A small contrastive audio-text model, trained from scratch.
Model: waveform 16khz input, encoder moe soft, encoder width 320, text encoder width 128, text encoder layers 10, text encoder norm layernorm_no_bias.
Training: cautious_adamw at rate 0.00072, 7400 steps, batches of 256.
Rows from block 7 of the text encoder, named by matrix and row number. Rows with one number belong to one neuron. Each number is 500 + 40 x the weight over the matrix's rms, rounded and kept within 0 to 999. All counts start at 0. Numbers have three digits each.
# fc1: MLP up (text_encoder.blocks.7.mlp.fc1.weight, 512x128), inputs 0-127
# fc2: MLP down (text_encoder.blocks.7.mlp.fc2.weight, 128x512, transposed), outputs 0-127
fc1.123:522502514493466494500519493501486516488494499493496506525513499520496511514484502488491514513501511489507516515489478512495506476499487514488498519499507506509502507514492501518493515498485499501505511490497502506479485504516500491502473468493496510516497512490504479490492499512495496494511484487480525498521483496494532496497495500525486508494500524489531517490497479487505484490475
fc1.124:504496532487462485501540527513479525514485473483473547515505528495522501478465520513468492505485461477534504529487514500484485475477452529532532501473507548504520526521509467491504498486489488495500512499504479492500453519508511507514471465522496537508502493509521515461485512517549510504497468464488481519525499517520518516506487493499513521498533546511550554496515447511532492527468
fc1.125:535462546476439509495479498476484521454505511466438532499557532520518491463479462445487477493534495538531514506443485560490497510404543460527476581517535552470474504487443557550463516411513448484550516455516496462450536514489457452497472528522476559557427569512527468533503498488490537532462495480505460527498487447528536514441492471611517422503563504537535536435477476514597451423479
fc1.126:485496480480457446499509590484476556444457486401532535507530483572506527485491505413521521493471499521540559621448490454432470502508432510558506545482501508525517537546474471523499599451398517472472547565492515471459531508496480494536418453504435568504484514521517513481517449518459453570523442490522537505494487517491512495515486508491466599474505531461521509481527482507490518467470
fc1.127:509444448478450428500483516491421538499504543443536565470512504530450550442422482511530534533483459488484538572426503476505521435430506558594523492412456496541564487502488524548489531538447529535520482545497481486414508563538468515501446464566520541612505468449500448508501528444554453515501501482552539529428533507492548451538496431513493510452513470502460502486530485519449510517500
fc1.128:532511445526467523507510519482493545447494519465522572499483489519520510474462523466468519515503495472534581518522486490501484446486504532516586504490542506485530539601484539563452503507488505480455515506515478458534491532516557443495442445494491530493518471482482496455492508478536486545496491435516483542505443522462458499452456508476510520523514542496549513421484490530500483458522
fc1.129:547546497495501519466525537448503534493472537474487504480545564564545484493493509471500522520487529554542483511459471467451501496442461491548518557471494504593519527500487500502535493440489501481537462524470492484465528551479489517539476455497479534507491495494502504506483494487499517498504487473519499541494555453496528488484492540542498528537521481501492529504504481492544491498507
fc1.130:574497486537469484520488515527445520387473495457558613488590498513520477438521418452468466470522474478615568515466468442561455442505521547535546586475531539474482527614481489592489495486513528540566604536527488482507501588512461418538358446508438511539429538462512504499542438441585433568601486447587493546487534486511531432501459434554521429481549516581523473447493445471499512433385
fc1.131:505494492510494485484514523489484519488477506492512523507498517504494455490441482484442526527496485539485504539497472512519490500487504481486505512486503523508551507530535492526477500434489481514499537522488470484454502507525501508501474485516506525565497473485482508493512517513552503499479453450527496547475485490510491469525529470515490556485504519509489531500552450487524484504509
fc1.132:539524559491453483452494513527525563477450452485531517530505479628539511547507549488463519551394452476561500496471388490475574464492456501441548510497459469489506482468519559479502568488463468530484487534531517477466473534559448528485522416512507455530482478513450486521565508493499483533479463469470542550501437567484485463433403556510471528549483492560567522435443425482502436433550
fc1.133:551509515486404502512494507417440574434522488522566563544568490496535605469440445464452500515428385451596476530461475459547452444521528496565513546473561510427584464640458598479468525516563504529547583491439513525512546566502475491465392378514537492584449455417539488438535470468607411647507486415564425537454545570498528402489448379545488441424499510513616487502526399472470459415490
fc1.134:536460557507495479522512508500516557456433507462470563501442575450497510488468477453444488488460463479501576496456496473489489505515491519501557519535459549506572539582484458527512455476488510430517544535508444537480499549445508444520437474507486557483527466520470481463450513531573449477506468509518507564502475494483479525446526434472556539500466541506589529475524507524539444534503
fc1.135:555503497520502491450533521472460534505470496513455510508502502522508468484476461480482538458489500539592468494492443486522501487405502478533550492476540504515513577500506561462483511535531495456472508534516504502517517487543524480452449455538492527511479493463537483509489470478567437565458508439584499527482526485502512495490515507509486512466563487547497514435458491443510501468438
fc1.136:492530509486515450433517587453494563512484437491471565541523539500550550488458511440464547511436488537530453542509506485496497503460474502567516494478487512494544535517542472528451537392479530525502500441476491489481485554526496547476469492519499558578461499477511485498573531502492456490484461467473459470539524451421502465495519540544433542470528542518511509495551454511548547497476
fc1.137:524557479430553507524497478505528570496385565529469525444465524617495450496408559534484501604452463457549442519448369541434563392518512486523461481504443531526617511449457429490478583487421492457532538537391527502457506520476462462492492482518522538608502520560549564480593484550472543477392361481471518556566468520563497500511486511512469568505442500536448609523602469476562380535500
fc1.138:549514559432464465529436521449443535457451509541486542549490564529559471513457540489465479458524465494522509479441437533510498437483474538565583507526553619513484504522473515502474451503459494483496533501458433493524471450410487465468499442473518524547444511509587518471513514561618441503501487501482478520530540484511502504474521459497537523508509574488557507495558451510543416514485
fc1.139:515483514475481477443528481501537517497403521518484474479495521598471472451510509550456555546514528552522509527435383445486511524425365491499564527461416510531485511532562504499536501484430416507488550546529466478487574488564445445465521410518538539606429584527506524582516499543547515480522471528494561575469482530532441453506435467440505587545498516492527492478551416474488473516529
fc1.140:536435448473476448507492483470429504484496524520505560479518519480465431480434467480476517514552500555497479505469463526535475461439522523555549551509464567560522504548492503511476482496465513480476526577530455501454490497527511502415475434552493610614501491434540516478498514480569489476446443498574487521501499447532532464502541415546482526497528508550471554498568464525543456484474
fc1.141:548605408564345483509419485491496439518485560421568434529462477466446543451505614539449510574476468489441481567406553476643427489516549443602622467332521461483502520650479582606473521434501488484484482503513404511423457482504551603597545430437461507548520376479469451412541482483530391494580491375540483572430471506494429431520521500466563531590530481503540501513607518532496491455538
fc1.142:515520480497507460468506570448473512518487486460513558528477533511476526447441496444509508521459484510480535563482499500482472518478494514533511519447497478550610493523502489487492568439506479502526510515454512527484512557490536444492475507511456536512504483505523485507437502502515458530486507476583543579503498474488504481515532468492490490505510539480496480469551432467479495521446
fc1.143:429493433508462467505451572434422529501463489495518536519503524518500512519475505461551468516486480501539441496479508500469490486478448548544511489491465485574543499487502499520440527527460569514531547558469482411481546531520508505521486484451501542574490534491524523450473498460537475524482465478547447530481530520510577456475523497515469501486562509472495573496520477541509489523458
fc1.144:515397457447432464512475428429549502492488579475552518505484539535485455431516493451482443503546495463445563472488509517471410526478531487526484503524507575527568509532510571587500505535532442455496572527495481439520597540453500384560448486511516556516533481487464486551459507505552544503503483549561570498473529532514475603418574476470526507552489545530567487448496514549516380539536
fc1.145:554388535460548343478477497441486484464569390545508519634609462604581527536481496479443584514537439404486578578526551428485508492420449567488520550499470545553508493435447542541543638461375528541455474534509543476483514517420556444449495488482532500491536483533599476430550584417453502605537356424442460516478567487452588451504539422598417580455472579566502488502543459525375537490434
fc1.146:490526530466497476521471583408412519502453483472461537600533563476482517466432496461518469456546491531519539481459495519454465504460495544491539556536567582549492519509524468435508479447467524481593557524444394540491476489428502462473524510476455500511469537524580471461433518563572419518519526489534523609437486452512518431513527442534524545516573582444531509501527500541524449527429
fc1.147:507543468482493480434532592352498528410426543458488506539499683474516552487366561476506547493476510661483489534419457490546516522519392495632589538499508537578565554604560535487475437366495466465504444477497469427414500519510505540381505455476511612635481536402489502532501470579488375475435530582549599542479465397413424387454432524530545487449617486394525510528554375464627503501538
fc2.123:506495500504503495492494500498498504498498500499507504497502496502505501503495501498494501501496500499501502504499496500502501500496500502499506503499503501508508500503499501496498496491498502500500491505501500501500501507500505504499500493501499503507507493496503497499499500500502501499500503498501507506499501494494499499501496496500502499498498502498501495503499500503498498499498
fc2.124:524519497496517509509498481499504494510504488489511491515491514486497501510510498510502512508482500504492529489503491513510501512519501514519520496491508510504494510503484489482526480500500509497503471509501510517473491501492506511512510491518504459482512475504485505489500479511500492529501491493483483511494503479490492485511515495492503483512508501491494496523492518493505502490509
fc2.125:477565481547512519534518485599480468554525490481556501499520436490530474514592494507515489461486499508536541522572474536507495515533525482480478455504449486454504464486491439485558469544482475518527525491482484486559451486462524526531485527528472436436470476542437479541509469486493555511516536515500448467569497482522519577529488558473458466524478492516492450488462509459510496490456
fc2.126:505500524501473363356519509515519511508526447486501510510568521545552471473530425508518528459471517506525454508514440600533556553478507406492469459456423534480491499467513499496533513520486380506536463471464551478554632488539560520518478547520514479468448543545438475624469458516512529481501581519492586463531519519484510570495461527487493468497521492495498374462452468475512549532542
fc2.127:483495473566460464500477516458476517494490528534461437505449472450470530461463441474473479506537481486503483492492543515530461530536531454476481536511556453519566485506531483471476481553542490509486602508472482487494536559551569489456528504464413600533465514471522511495488490484578467461472514509541494560489517503482486552491514433467555534452562480459487501511518502526495451558504
fc2.128:510513511515518546514486493488510497499497519512536531470471509481507517526479510511488491519486489504505519474502497505482516499520501524493504502525493474513504506507494489501482465496502531490531480473472486488491493508492490511511503476487495478503528484513500529500494500510502510494489500484494488510496509490511506491479478511488513487534472482514497497512493522504517479513519
fc2.129:515511478533536535506533493513520467498486510502514507520486526484481448512519500520492500496504507507503494479518471505525502517509488489484499497477487519500474503498524495520539462543476500483506488474478486491499511493518520483496495521476520466467502517515470509527491454494457502488516493525539523488503515457487482513497500525472520455561505486485486501526483539484498542528513
fc2.130:472583375594504512469497488445578438539580556510584551447498486521609505504566498470508544434428491496550502511379521458472504513445578559507512502514468486424524509445509576540509508536526435475593537502455530480635559512468522476501436478581507475478452473531407465594414493495471578518550622531586483469475478521543475501486374603480463446499480452501519348460449562450499450466482
fc2.131:483536513500524497497514504535520491523528476518534508467491471505524530517493520512489525521470503506506522525515503517484506491511492507496494506486485472470520480497483483509507509511494500515525502489488524496476480522502483542499487502519481474493513505507507519507535503479507510487497498484485477484520532501509514480523478521481483478483468478493468466500514509486487515487500
fc2.132:408471465447445505546517444466480457501520511453539428541507512484499496533518590546602495475475533490405490476519562506517453587564472492500549474562464507544543519521524490462493470513515474494511436584580484559508496567491477561465622424480505456488520496471461444523452466581448531434455557543525518551414459506509427397518417440473507530474470490517577527505415531550563442440582
fc2.133:477501467536478562505440392534580448542555588505586526456473449519455363476525461494563516452570504351540500482416505451517499487439550475536434491525455487547523560451494483552556495575559419413549581599516453485501554503376504398514442477534590530516449469524489521531425481353504545543501552532602438480520524496649510534489551506523525479584525429573460445435509556523512396500432
fc2.134:494467493489528508486509482511493489494516494494525515474480507472487478507438492513479530489525520513481516488506527502514530496467504511520537505518493512530525554520491463496502463482490507498466496543537475535494472509492520519488495455538519522516573478481483502494481523505512494463500506479506491498503517462496491464506511480469507524479467457520469503491508538519512499503500
fc2.135:462501476448507504507501505479522457521550478510509498468483496479513523508511564503507551475481551519463501524461569479496490509489465529504546486518499501484479546519488519548490514465455483488487459518546533517518486504489498524507493494532545472495546493493514531477495528550430542499523493502460478479478513508485460416497481527465464519530456475508506506500534538520486508467516
fc2.136:532515521514528476545494485531482505503530468498581502493506457511559518536503496490492517500420478490530559537514483501436505524553498513495468499528474480487512474475479498464514541513480499517469504525483535496506482517488468541505512489542447479507501491510478490532535483515499532544501497479480501491528469512512567480553459492514466507456438470529507463494462496467489480466487
fc2.137:539561416447510485447562505559553452521511471576495532399469537474509447524589563530510608490438578584485382539472390534565499520459483379593604493437421526406408500553513467537543426477459452456499464473537535555584452366451503622478420498586612455441513466504492577539568417575473486482551473559474400438552517468540476495563619561381416459571481478511470466570581509389591552494452
fc2.138:476489477525515500472525492501445455524550492494533415502514467486509510456506474552477513473497540590462502482539558510520463530495560518441497497511535504450485469479530519443510473560498494548469485493533550559534488484579535531495548528561485479496554510509477430578476516504483537466501566530507581474454495492453478508509441521450520478464468471442444428489461552475467547484522
fc2.139:485508455497494496558567460526477493495521494495583475485521443497523518538570477507549506475488489465536506498580504472498515546593516494511508517526472520476534471490456431442522469508546538539463568553485495573616463484444469484526471396495486470467532486495491528490519456498499503490549530518460411493546553544502535525529470480456458491440446476533533487478457528508462482469461
fc2.140:494569484494439527551579476523460536535496528532552500438471479527459492472487488508562488519422507486564517538491473519466436450509513465518494523487447474455579461540511521529442494563524510501554604519472536521475495576479456525472450532563429510517502492486527518515505449445546486504425468507581452520505520566565542509546523508441449446443535463488421511489525503431523442444436
fc2.141:516478518506631622603536529501525411469483501499312423533425506475651432587530557472456489561632483475499610470654525486396443524617380575418507482597631570483417520480560486490471427554449472422418438361521568395504426529551573345401551494456502480399430615503567469517507450538392609532396442525441522525545364448433488481423508467532543511505464534418567606554429520526587475589505
fc2.142:493472497560527444501433519523502452505551509469532512486509481466511516530503465504482516433525504489491557495467523520516547535517475520495521493529479527528497514479488433500555478531458503494503514522505476483514492480452500511499525483492506518499515514550455487527494513465485510490526545531491484476520512488528528486499469477496541495502483461484516430478467530548486497506516
fc2.143:477496495510482490490511499502471498503496511526501458494466497511527503509504502499526490498491496494486506483525501533495491504537491490478528492505514517500535482515512500492508476564497481508459535510479513480515503520523568500467513525509497522500499499471500502509476505521521517474457495528504517513515501508511472537502492490457506505470471495471486500488493469494487469511538
fc2.144:503476525453482434465519464419387513517525485555552427506521501518519540514503479501576516491499499609463453521537496534508494521481502506615526484487503581514525479480440513447479513504514581505452495508420516512562499424445548536439474504531528556516583496418594517508521549559547462491457515537417506469560593520473581561563615461446421500415482460457454419520533476403489490530492
fc2.145:457533457592543400611486539528483447452603530425548407490536462450528544406457461473372583488546551441352702552514662473479465548581474522447459552487519525500449466478432519479546516547384492580456539511360548500513548495524556403561514580408351486495554583564492502568476492618431585533637536508486639508438575539419530455635378417495565546461352488371502345470490585595232500671497
fc2.146:486469536587514433478432570506305464523532468431528450575517475465418506453462425553559445492600470520425521482524565566560485523475540540501530492478489492593566484503434436416513524548458546591542490508475473557463485509586602523469562522478498501561583448485529429483430557522498496428485546432502576557517529465470544537526534440499529500443471463419390477497514523513448539538504
fc2.147:542553451570604574543446493460490411550586431475483514509438496335581442522471380514521585375439460575544535534460547469491388623554551511457444443573609441476435548504622477424468462501574468396494341505608585534553467539514554558421496541577482498459493478503530401545452404484440517560475600558671505464452407455478569425573564474501478411452575441457481419596413564408599604524354