Rows from block 4 of the text encoder, named by matrix and row number. Rows with one number belong to one attention dimension. Each number is 200 + 20 x the weight over the matrix's rms, rounded and kept within 0 to 999. All counts start at 0.
# q: attention query (text_encoder.blocks.4.attn.q.weight, 128x128), inputs 0-127
# k: attention key (text_encoder.blocks.4.attn.k.weight, 128x128), inputs 0-127
q.11,212,198,199,212,215,207,195,195,179,250,229,176,212,244,186,207,201,205,176,186,217,172,174,208,209,228,156,235,208,197,162,211,201,179,186,175,160,170,208,217,219,225,205,216,233,186,189,181,210,222,191,183,176,150,205,182,190,183,192,239,154,210,225,211,212,206,197,209,233,206,203,219,191,185,192,167,209,200,223,235,209,211,174,182,231,201,221,151,203,200,186,182,209,203,186,168,221,227,220,205,211,169,214,212,192,231,220,220,201,203,227,176,192,158,196,194,160,196,175,193,218,174,219,192,189,243,178,221
q.12,205,203,212,188,208,215,184,203,172,248,228,178,199,243,162,190,202,186,194,190,202,190,174,212,213,208,167,230,211,213,159,214,218,178,196,194,167,205,210,198,205,224,219,233,216,192,191,191,198,205,191,188,177,152,230,197,210,183,186,249,177,206,220,194,219,189,192,234,245,208,220,211,181,206,203,181,201,189,219,212,196,206,175,176,227,186,206,170,208,192,187,170,212,191,199,189,202,229,189,200,207,187,193,191,205,217,213,205,210,188,202,190,180,174,204,199,165,200,189,196,208,160,206,211,190,235,181,217
q.13,180,208,204,183,196,207,211,210,217,148,185,221,183,167,205,179,212,176,232,213,174,219,228,193,190,178,244,185,207,222,239,186,203,191,218,225,242,230,210,174,172,163,218,206,156,220,203,204,185,184,210,221,222,259,207,218,217,222,196,179,265,200,189,201,175,194,194,211,181,200,204,201,208,224,210,230,201,198,181,148,190,190,212,223,178,184,183,256,192,200,206,191,189,201,185,252,187,172,169,194,212,248,176,194,224,158,176,167,216,181,184,229,190,256,198,187,239,207,229,202,156,211,184,216,192,166,192,187
q.14,217,192,192,222,224,197,186,180,173,242,231,177,226,226,193,213,203,207,173,175,211,171,171,207,225,227,163,213,193,178,157,211,184,201,173,186,171,179,200,219,223,226,193,204,243,187,192,191,226,225,191,180,165,135,192,177,193,172,201,236,157,207,203,219,238,210,200,206,213,199,214,201,172,169,187,178,202,188,218,236,211,217,191,189,226,214,224,155,208,215,200,217,209,201,200,156,219,228,232,216,193,163,234,206,172,228,217,246,204,234,215,182,207,143,192,214,161,190,172,193,238,198,220,178,190,228,198,206
q.15,200,204,184,207,212,197,202,182,182,234,201,174,212,227,185,218,201,187,191,178,204,172,182,225,212,210,167,211,206,192,159,202,192,183,178,195,174,189,221,194,208,211,208,224,233,200,198,195,215,230,193,190,184,157,199,187,200,176,191,232,176,204,214,214,220,207,201,206,225,216,218,229,178,185,178,178,196,184,220,223,201,209,186,166,224,197,219,181,200,186,197,194,220,196,193,178,219,227,216,209,187,174,216,201,193,236,198,223,200,215,223,178,198,166,182,183,175,200,183,199,216,195,209,192,185,219,199,208
q.16,208,208,236,165,170,190,176,208,205,171,204,226,174,196,166,191,207,193,212,227,241,225,205,205,233,202,232,250,231,217,225,240,191,187,192,205,185,226,199,209,199,227,198,202,182,232,217,211,185,202,205,203,198,222,263,197,194,205,194,194,207,165,206,173,203,195,187,173,225,176,195,174,212,223,195,202,186,176,205,184,185,187,174,190,220,220,194,219,213,166,190,199,196,161,172,209,181,188,184,158,233,222,194,188,204,183,165,215,180,172,199,227,196,187,210,203,190,222,205,219,195,157,174,235,209,195,171,232
q.17,199,189,192,242,190,192,194,201,201,205,201,199,213,187,188,194,208,205,218,199,172,224,208,157,203,202,222,205,191,200,196,213,208,173,217,203,213,210,189,212,195,187,174,194,185,198,159,230,196,201,195,206,196,214,182,198,216,217,209,204,213,215,151,204,224,173,225,204,206,190,187,194,223,188,210,219,185,195,210,198,179,170,204,189,202,200,229,223,231,211,192,209,189,210,226,210,207,179,204,209,209,218,217,178,198,220,173,209,215,210,200,171,214,214,205,191,219,200,184,219,187,207,180,176,169,185,183,170
q.18,219,242,191,203,178,198,242,185,211,182,153,178,187,166,210,177,199,194,267,186,171,188,207,189,173,202,237,159,183,145,213,176,172,163,207,162,225,195,142,232,178,156,189,226,204,209,203,202,183,180,228,195,238,226,175,204,232,204,188,187,251,202,195,195,180,229,194,229,145,238,230,180,147,199,221,222,189,242,209,218,172,198,219,203,146,168,191,216,175,166,196,186,185,204,191,261,225,184,190,213,190,211,180,190,191,212,218,191,164,239,178,230,221,207,218,234,242,203,211,253,231,235,203,212,207,180,204,167
q.19,191,222,199,179,201,211,215,205,205,177,180,192,183,196,203,192,194,200,216,223,212,195,212,198,226,217,227,196,209,198,201,198,198,195,203,185,191,235,205,189,212,188,195,199,182,210,219,226,180,180,210,210,227,223,204,186,211,213,190,206,180,196,226,211,181,202,194,228,194,185,205,211,196,204,192,219,199,249,197,202,184,199,183,193,188,170,185,181,177,168,209,174,175,192,186,209,185,191,167,163,193,202,183,208,184,200,169,161,207,194,213,208,200,216,226,209,211,198,217,239,183,188,213,249,186,195,208,202
q.20,208,164,185,228,215,180,206,188,186,219,227,204,225,208,188,219,193,222,172,169,186,197,189,215,175,184,174,197,196,208,196,213,189,218,193,224,211,177,196,216,200,212,192,199,209,196,186,179,223,242,178,205,157,182,191,201,191,176,211,209,211,196,163,197,237,196,219,171,200,189,197,191,205,178,177,176,181,152,195,203,214,187,232,201,202,233,213,198,231,238,192,251,237,215,221,178,214,199,256,219,189,195,240,171,217,217,231,230,217,237,180,159,208,198,159,206,199,185,189,163,228,223,183,158,210,198,205,198
q.21,190,220,201,181,179,197,206,218,225,148,163,214,180,186,227,197,198,176,213,241,195,235,233,198,215,212,254,173,198,207,228,188,210,186,206,178,213,211,210,185,202,164,171,170,181,201,206,234,191,168,211,210,220,250,198,200,209,246,225,181,219,190,197,197,172,197,195,213,193,203,190,195,204,217,194,208,212,241,190,178,192,185,202,202,170,175,178,219,184,182,211,176,170,198,189,223,186,174,163,169,188,211,177,229,194,202,173,157,193,185,206,210,211,238,229,215,239,217,225,232,158,208,204,233,207,163,176,211
q.22,198,213,199,205,209,197,199,191,182,217,190,185,220,223,202,231,200,186,175,187,201,190,193,222,223,241,177,195,214,193,169,182,187,205,178,178,171,198,226,194,217,206,172,189,227,182,221,223,213,212,210,194,184,171,201,176,175,204,205,234,166,197,219,214,205,211,220,218,217,215,213,228,166,177,177,183,216,213,212,233,220,205,185,176,215,199,196,169,189,167,209,184,203,202,180,185,201,204,196,178,165,173,220,204,182,231,208,213,203,226,227,190,199,178,199,205,188,200,194,217,202,198,216,195,190,201,194,211
q.23,182,196,209,185,165,205,200,219,215,159,190,236,189,161,211,195,196,192,221,226,178,238,226,190,189,173,244,192,200,218,263,198,214,216,229,220,238,227,202,189,184,182,201,187,154,211,196,210,191,184,183,218,230,251,214,228,216,215,217,163,250,190,185,183,184,199,204,204,186,172,183,169,230,222,214,222,194,194,169,151,191,176,212,226,170,201,187,243,196,214,207,198,188,205,202,234,183,175,174,192,213,253,173,201,227,152,179,172,203,172,181,224,186,250,211,200,236,214,234,206,156,200,175,211,203,165,199,195
k.11,192,210,182,175,194,207,192,199,205,205,194,188,194,187,242,215,172,152,219,192,162,235,212,198,155,196,253,200,207,188,219,190,207,186,194,169,191,208,193,191,164,192,197,203,222,184,175,196,187,183,223,205,213,208,184,208,224,199,176,176,230,184,195,200,180,227,184,201,181,213,234,207,167,211,204,215,201,184,190,183,170,194,182,202,222,202,209,219,202,193,195,201,211,208,217,218,239,213,217,249,229,182,171,242,197,205,190,207,195,174,215,227,192,211,207,203,194,231,204,184,216,200,246,206,196,194,202,180
k.12,201,204,195,181,183,209,203,203,212,218,200,183,202,187,237,191,164,164,215,185,185,220,227,191,163,207,237,188,202,187,225,180,212,194,190,165,195,194,171,188,169,190,203,197,220,195,175,183,183,174,222,204,209,199,186,205,224,187,173,178,233,176,199,186,166,232,165,225,191,214,231,208,180,199,213,232,188,182,200,196,176,193,196,207,218,194,222,221,201,210,194,198,237,212,229,222,243,200,207,253,219,179,179,228,202,199,192,206,202,182,220,219,191,211,203,196,189,212,203,162,220,197,231,199,193,198,206,169
k.13,203,184,226,242,202,201,219,209,197,195,207,206,217,219,151,183,226,246,193,201,254,167,189,199,253,210,123,199,198,212,184,205,206,215,204,226,211,185,201,197,242,203,196,188,176,218,227,208,211,212,181,178,197,200,223,195,171,202,215,214,165,213,212,213,203,164,221,208,214,187,161,204,234,182,178,185,202,229,207,218,227,210,207,200,173,208,206,182,215,205,192,224,189,194,181,188,176,193,193,160,189,224,224,154,193,189,220,184,206,226,187,170,209,198,193,218,182,182,206,213,193,193,156,180,190,205,199,212
k.14,195,221,176,151,190,188,189,204,208,202,195,191,192,179,256,222,163,156,197,189,150,224,223,199,152,186,277,200,208,199,216,191,201,182,199,178,190,213,193,195,155,184,195,209,215,189,178,192,185,174,230,211,208,196,181,212,219,189,192,188,238,182,185,197,188,229,174,201,183,214,239,200,157,214,213,211,210,183,184,172,182,196,194,203,224,189,206,214,190,194,199,187,210,214,205,224,236,202,201,245,218,164,169,257,203,202,185,203,179,177,219,237,195,211,210,194,217,227,196,188,202,205,247,218,200,203,200,186
k.15,191,211,199,171,193,200,186,203,207,197,194,181,197,189,244,214,178,170,215,202,178,222,220,185,169,191,255,201,201,195,218,188,212,180,207,160,192,212,191,194,167,187,197,204,215,194,175,194,186,183,225,206,210,214,182,204,216,197,180,182,231,182,203,211,172,227,176,208,187,214,219,206,165,213,205,206,204,207,196,181,172,193,202,211,205,197,214,221,192,206,200,202,220,207,210,223,234,201,207,235,219,176,174,234,208,202,202,187,187,173,218,230,189,220,203,201,204,231,200,178,207,199,238,213,201,205,204,180
k.16,206,227,181,175,228,200,209,208,179,204,224,195,202,185,204,224,160,171,180,145,176,217,196,246,174,226,202,192,207,198,200,184,198,173,222,191,218,186,226,191,173,188,197,214,234,163,165,163,216,187,212,182,216,196,183,184,219,180,223,214,218,211,210,201,191,236,208,177,192,211,215,227,171,223,186,184,232,195,197,194,203,205,212,169,196,180,169,181,180,204,236,165,185,198,198,170,216,220,191,204,212,170,203,222,208,235,196,212,190,172,212,209,199,220,190,186,243,221,188,182,194,244,220,173,231,232,230,216
k.17,193,191,181,193,219,156,190,223,185,184,202,188,190,198,210,188,233,204,171,234,212,180,236,203,192,176,211,220,164,211,215,234,212,183,201,204,226,237,200,202,193,185,227,197,197,212,196,205,200,197,200,193,200,225,184,188,193,198,197,194,181,189,208,231,223,180,190,147,206,229,183,199,200,210,199,205,187,191,222,193,189,218,202,197,194,201,193,207,183,239,206,209,186,186,205,187,211,213,219,201,204,189,188,197,192,183,210,201,199,199,168,205,237,192,185,206,214,213,181,163,199,209,216,209,214,221,205,188
k.18,189,220,181,174,224,220,212,192,185,194,217,207,184,188,207,208,191,179,191,178,158,223,216,200,199,169,230,201,202,174,234,202,185,185,218,161,224,186,205,169,188,169,177,223,205,192,171,169,182,199,217,208,204,216,191,189,230,165,190,181,219,202,229,213,171,242,187,197,178,206,208,222,185,224,178,168,218,199,180,181,200,200,194,228,216,197,169,231,182,192,225,198,194,198,194,209,202,194,195,189,234,167,210,236,215,209,213,217,171,165,216,217,183,214,174,199,189,225,232,177,193,215,222,219,220,217,241,163
k.19,211,187,230,233,203,211,215,198,200,198,192,212,221,221,172,185,205,234,201,203,231,186,171,197,231,204,143,190,211,206,189,201,205,213,210,235,204,195,199,197,240,211,222,181,186,199,207,201,208,210,185,200,196,208,220,201,171,207,225,209,188,219,190,193,210,166,209,194,218,169,168,184,237,189,200,191,208,212,205,196,202,213,205,193,190,203,183,194,222,204,190,203,201,190,195,176,173,191,197,188,169,238,220,177,187,194,192,195,227,225,197,175,206,196,202,185,193,177,199,215,196,186,150,178,214,199,184,223
k.20,181,217,176,136,187,181,187,215,195,208,194,173,183,163,246,223,169,157,199,193,136,228,231,211,152,175,289,201,183,189,232,200,203,186,192,148,181,210,196,192,136,181,162,204,228,189,173,188,192,166,241,219,215,200,159,197,223,192,178,188,229,186,205,207,168,234,183,211,162,250,238,200,148,219,198,220,202,195,202,178,179,185,201,195,226,172,206,210,171,183,219,187,205,199,193,232,235,207,209,251,248,137,155,250,220,211,196,201,173,175,208,253,193,219,191,206,203,223,203,184,198,211,282,229,190,216,231,178
k.21,206,193,204,245,211,213,191,195,182,194,209,229,217,210,149,199,237,248,186,214,231,171,178,203,258,201,138,204,194,217,176,219,189,223,211,247,212,197,212,217,240,222,215,207,179,220,228,218,224,238,151,195,184,214,219,195,161,210,219,222,166,209,203,207,237,166,218,172,218,163,141,200,237,201,193,176,184,200,209,203,242,210,207,200,182,206,179,182,208,192,199,215,176,192,197,163,168,195,214,151,166,243,239,139,178,187,213,196,209,223,187,165,204,177,196,202,207,165,204,224,187,195,129,178,213,203,189,220
k.22,185,212,183,179,201,207,177,199,204,187,195,197,201,205,222,220,202,188,191,216,163,219,224,191,189,185,234,190,185,206,214,199,194,191,204,195,215,220,203,203,170,200,203,208,205,188,191,214,184,180,196,218,198,207,173,204,196,199,210,183,225,198,178,207,199,217,172,180,194,212,204,210,178,221,213,204,189,183,194,190,189,205,193,197,218,200,212,219,207,204,199,198,215,196,211,200,220,190,211,209,204,192,186,226,205,201,193,200,209,187,203,221,198,199,211,188,212,212,194,199,206,197,208,198,217,196,185,191
k.23,209,184,222,248,206,208,217,203,189,203,203,207,217,215,156,193,227,249,178,204,245,158,173,201,235,213,133,205,198,203,184,202,203,223,203,228,201,189,203,205,240,209,203,198,192,215,231,218,218,219,186,190,193,190,220,193,189,192,209,211,159,217,199,204,210,175,224,203,215,180,165,195,224,177,204,189,201,211,199,221,223,204,209,193,191,202,189,186,211,197,199,204,198,195,189,173,173,192,210,167,177,231,225,153,196,188,215,212,206,227,177,162,210,184,194,206,190,173,195,215,193,201,157,186,189,208,206,218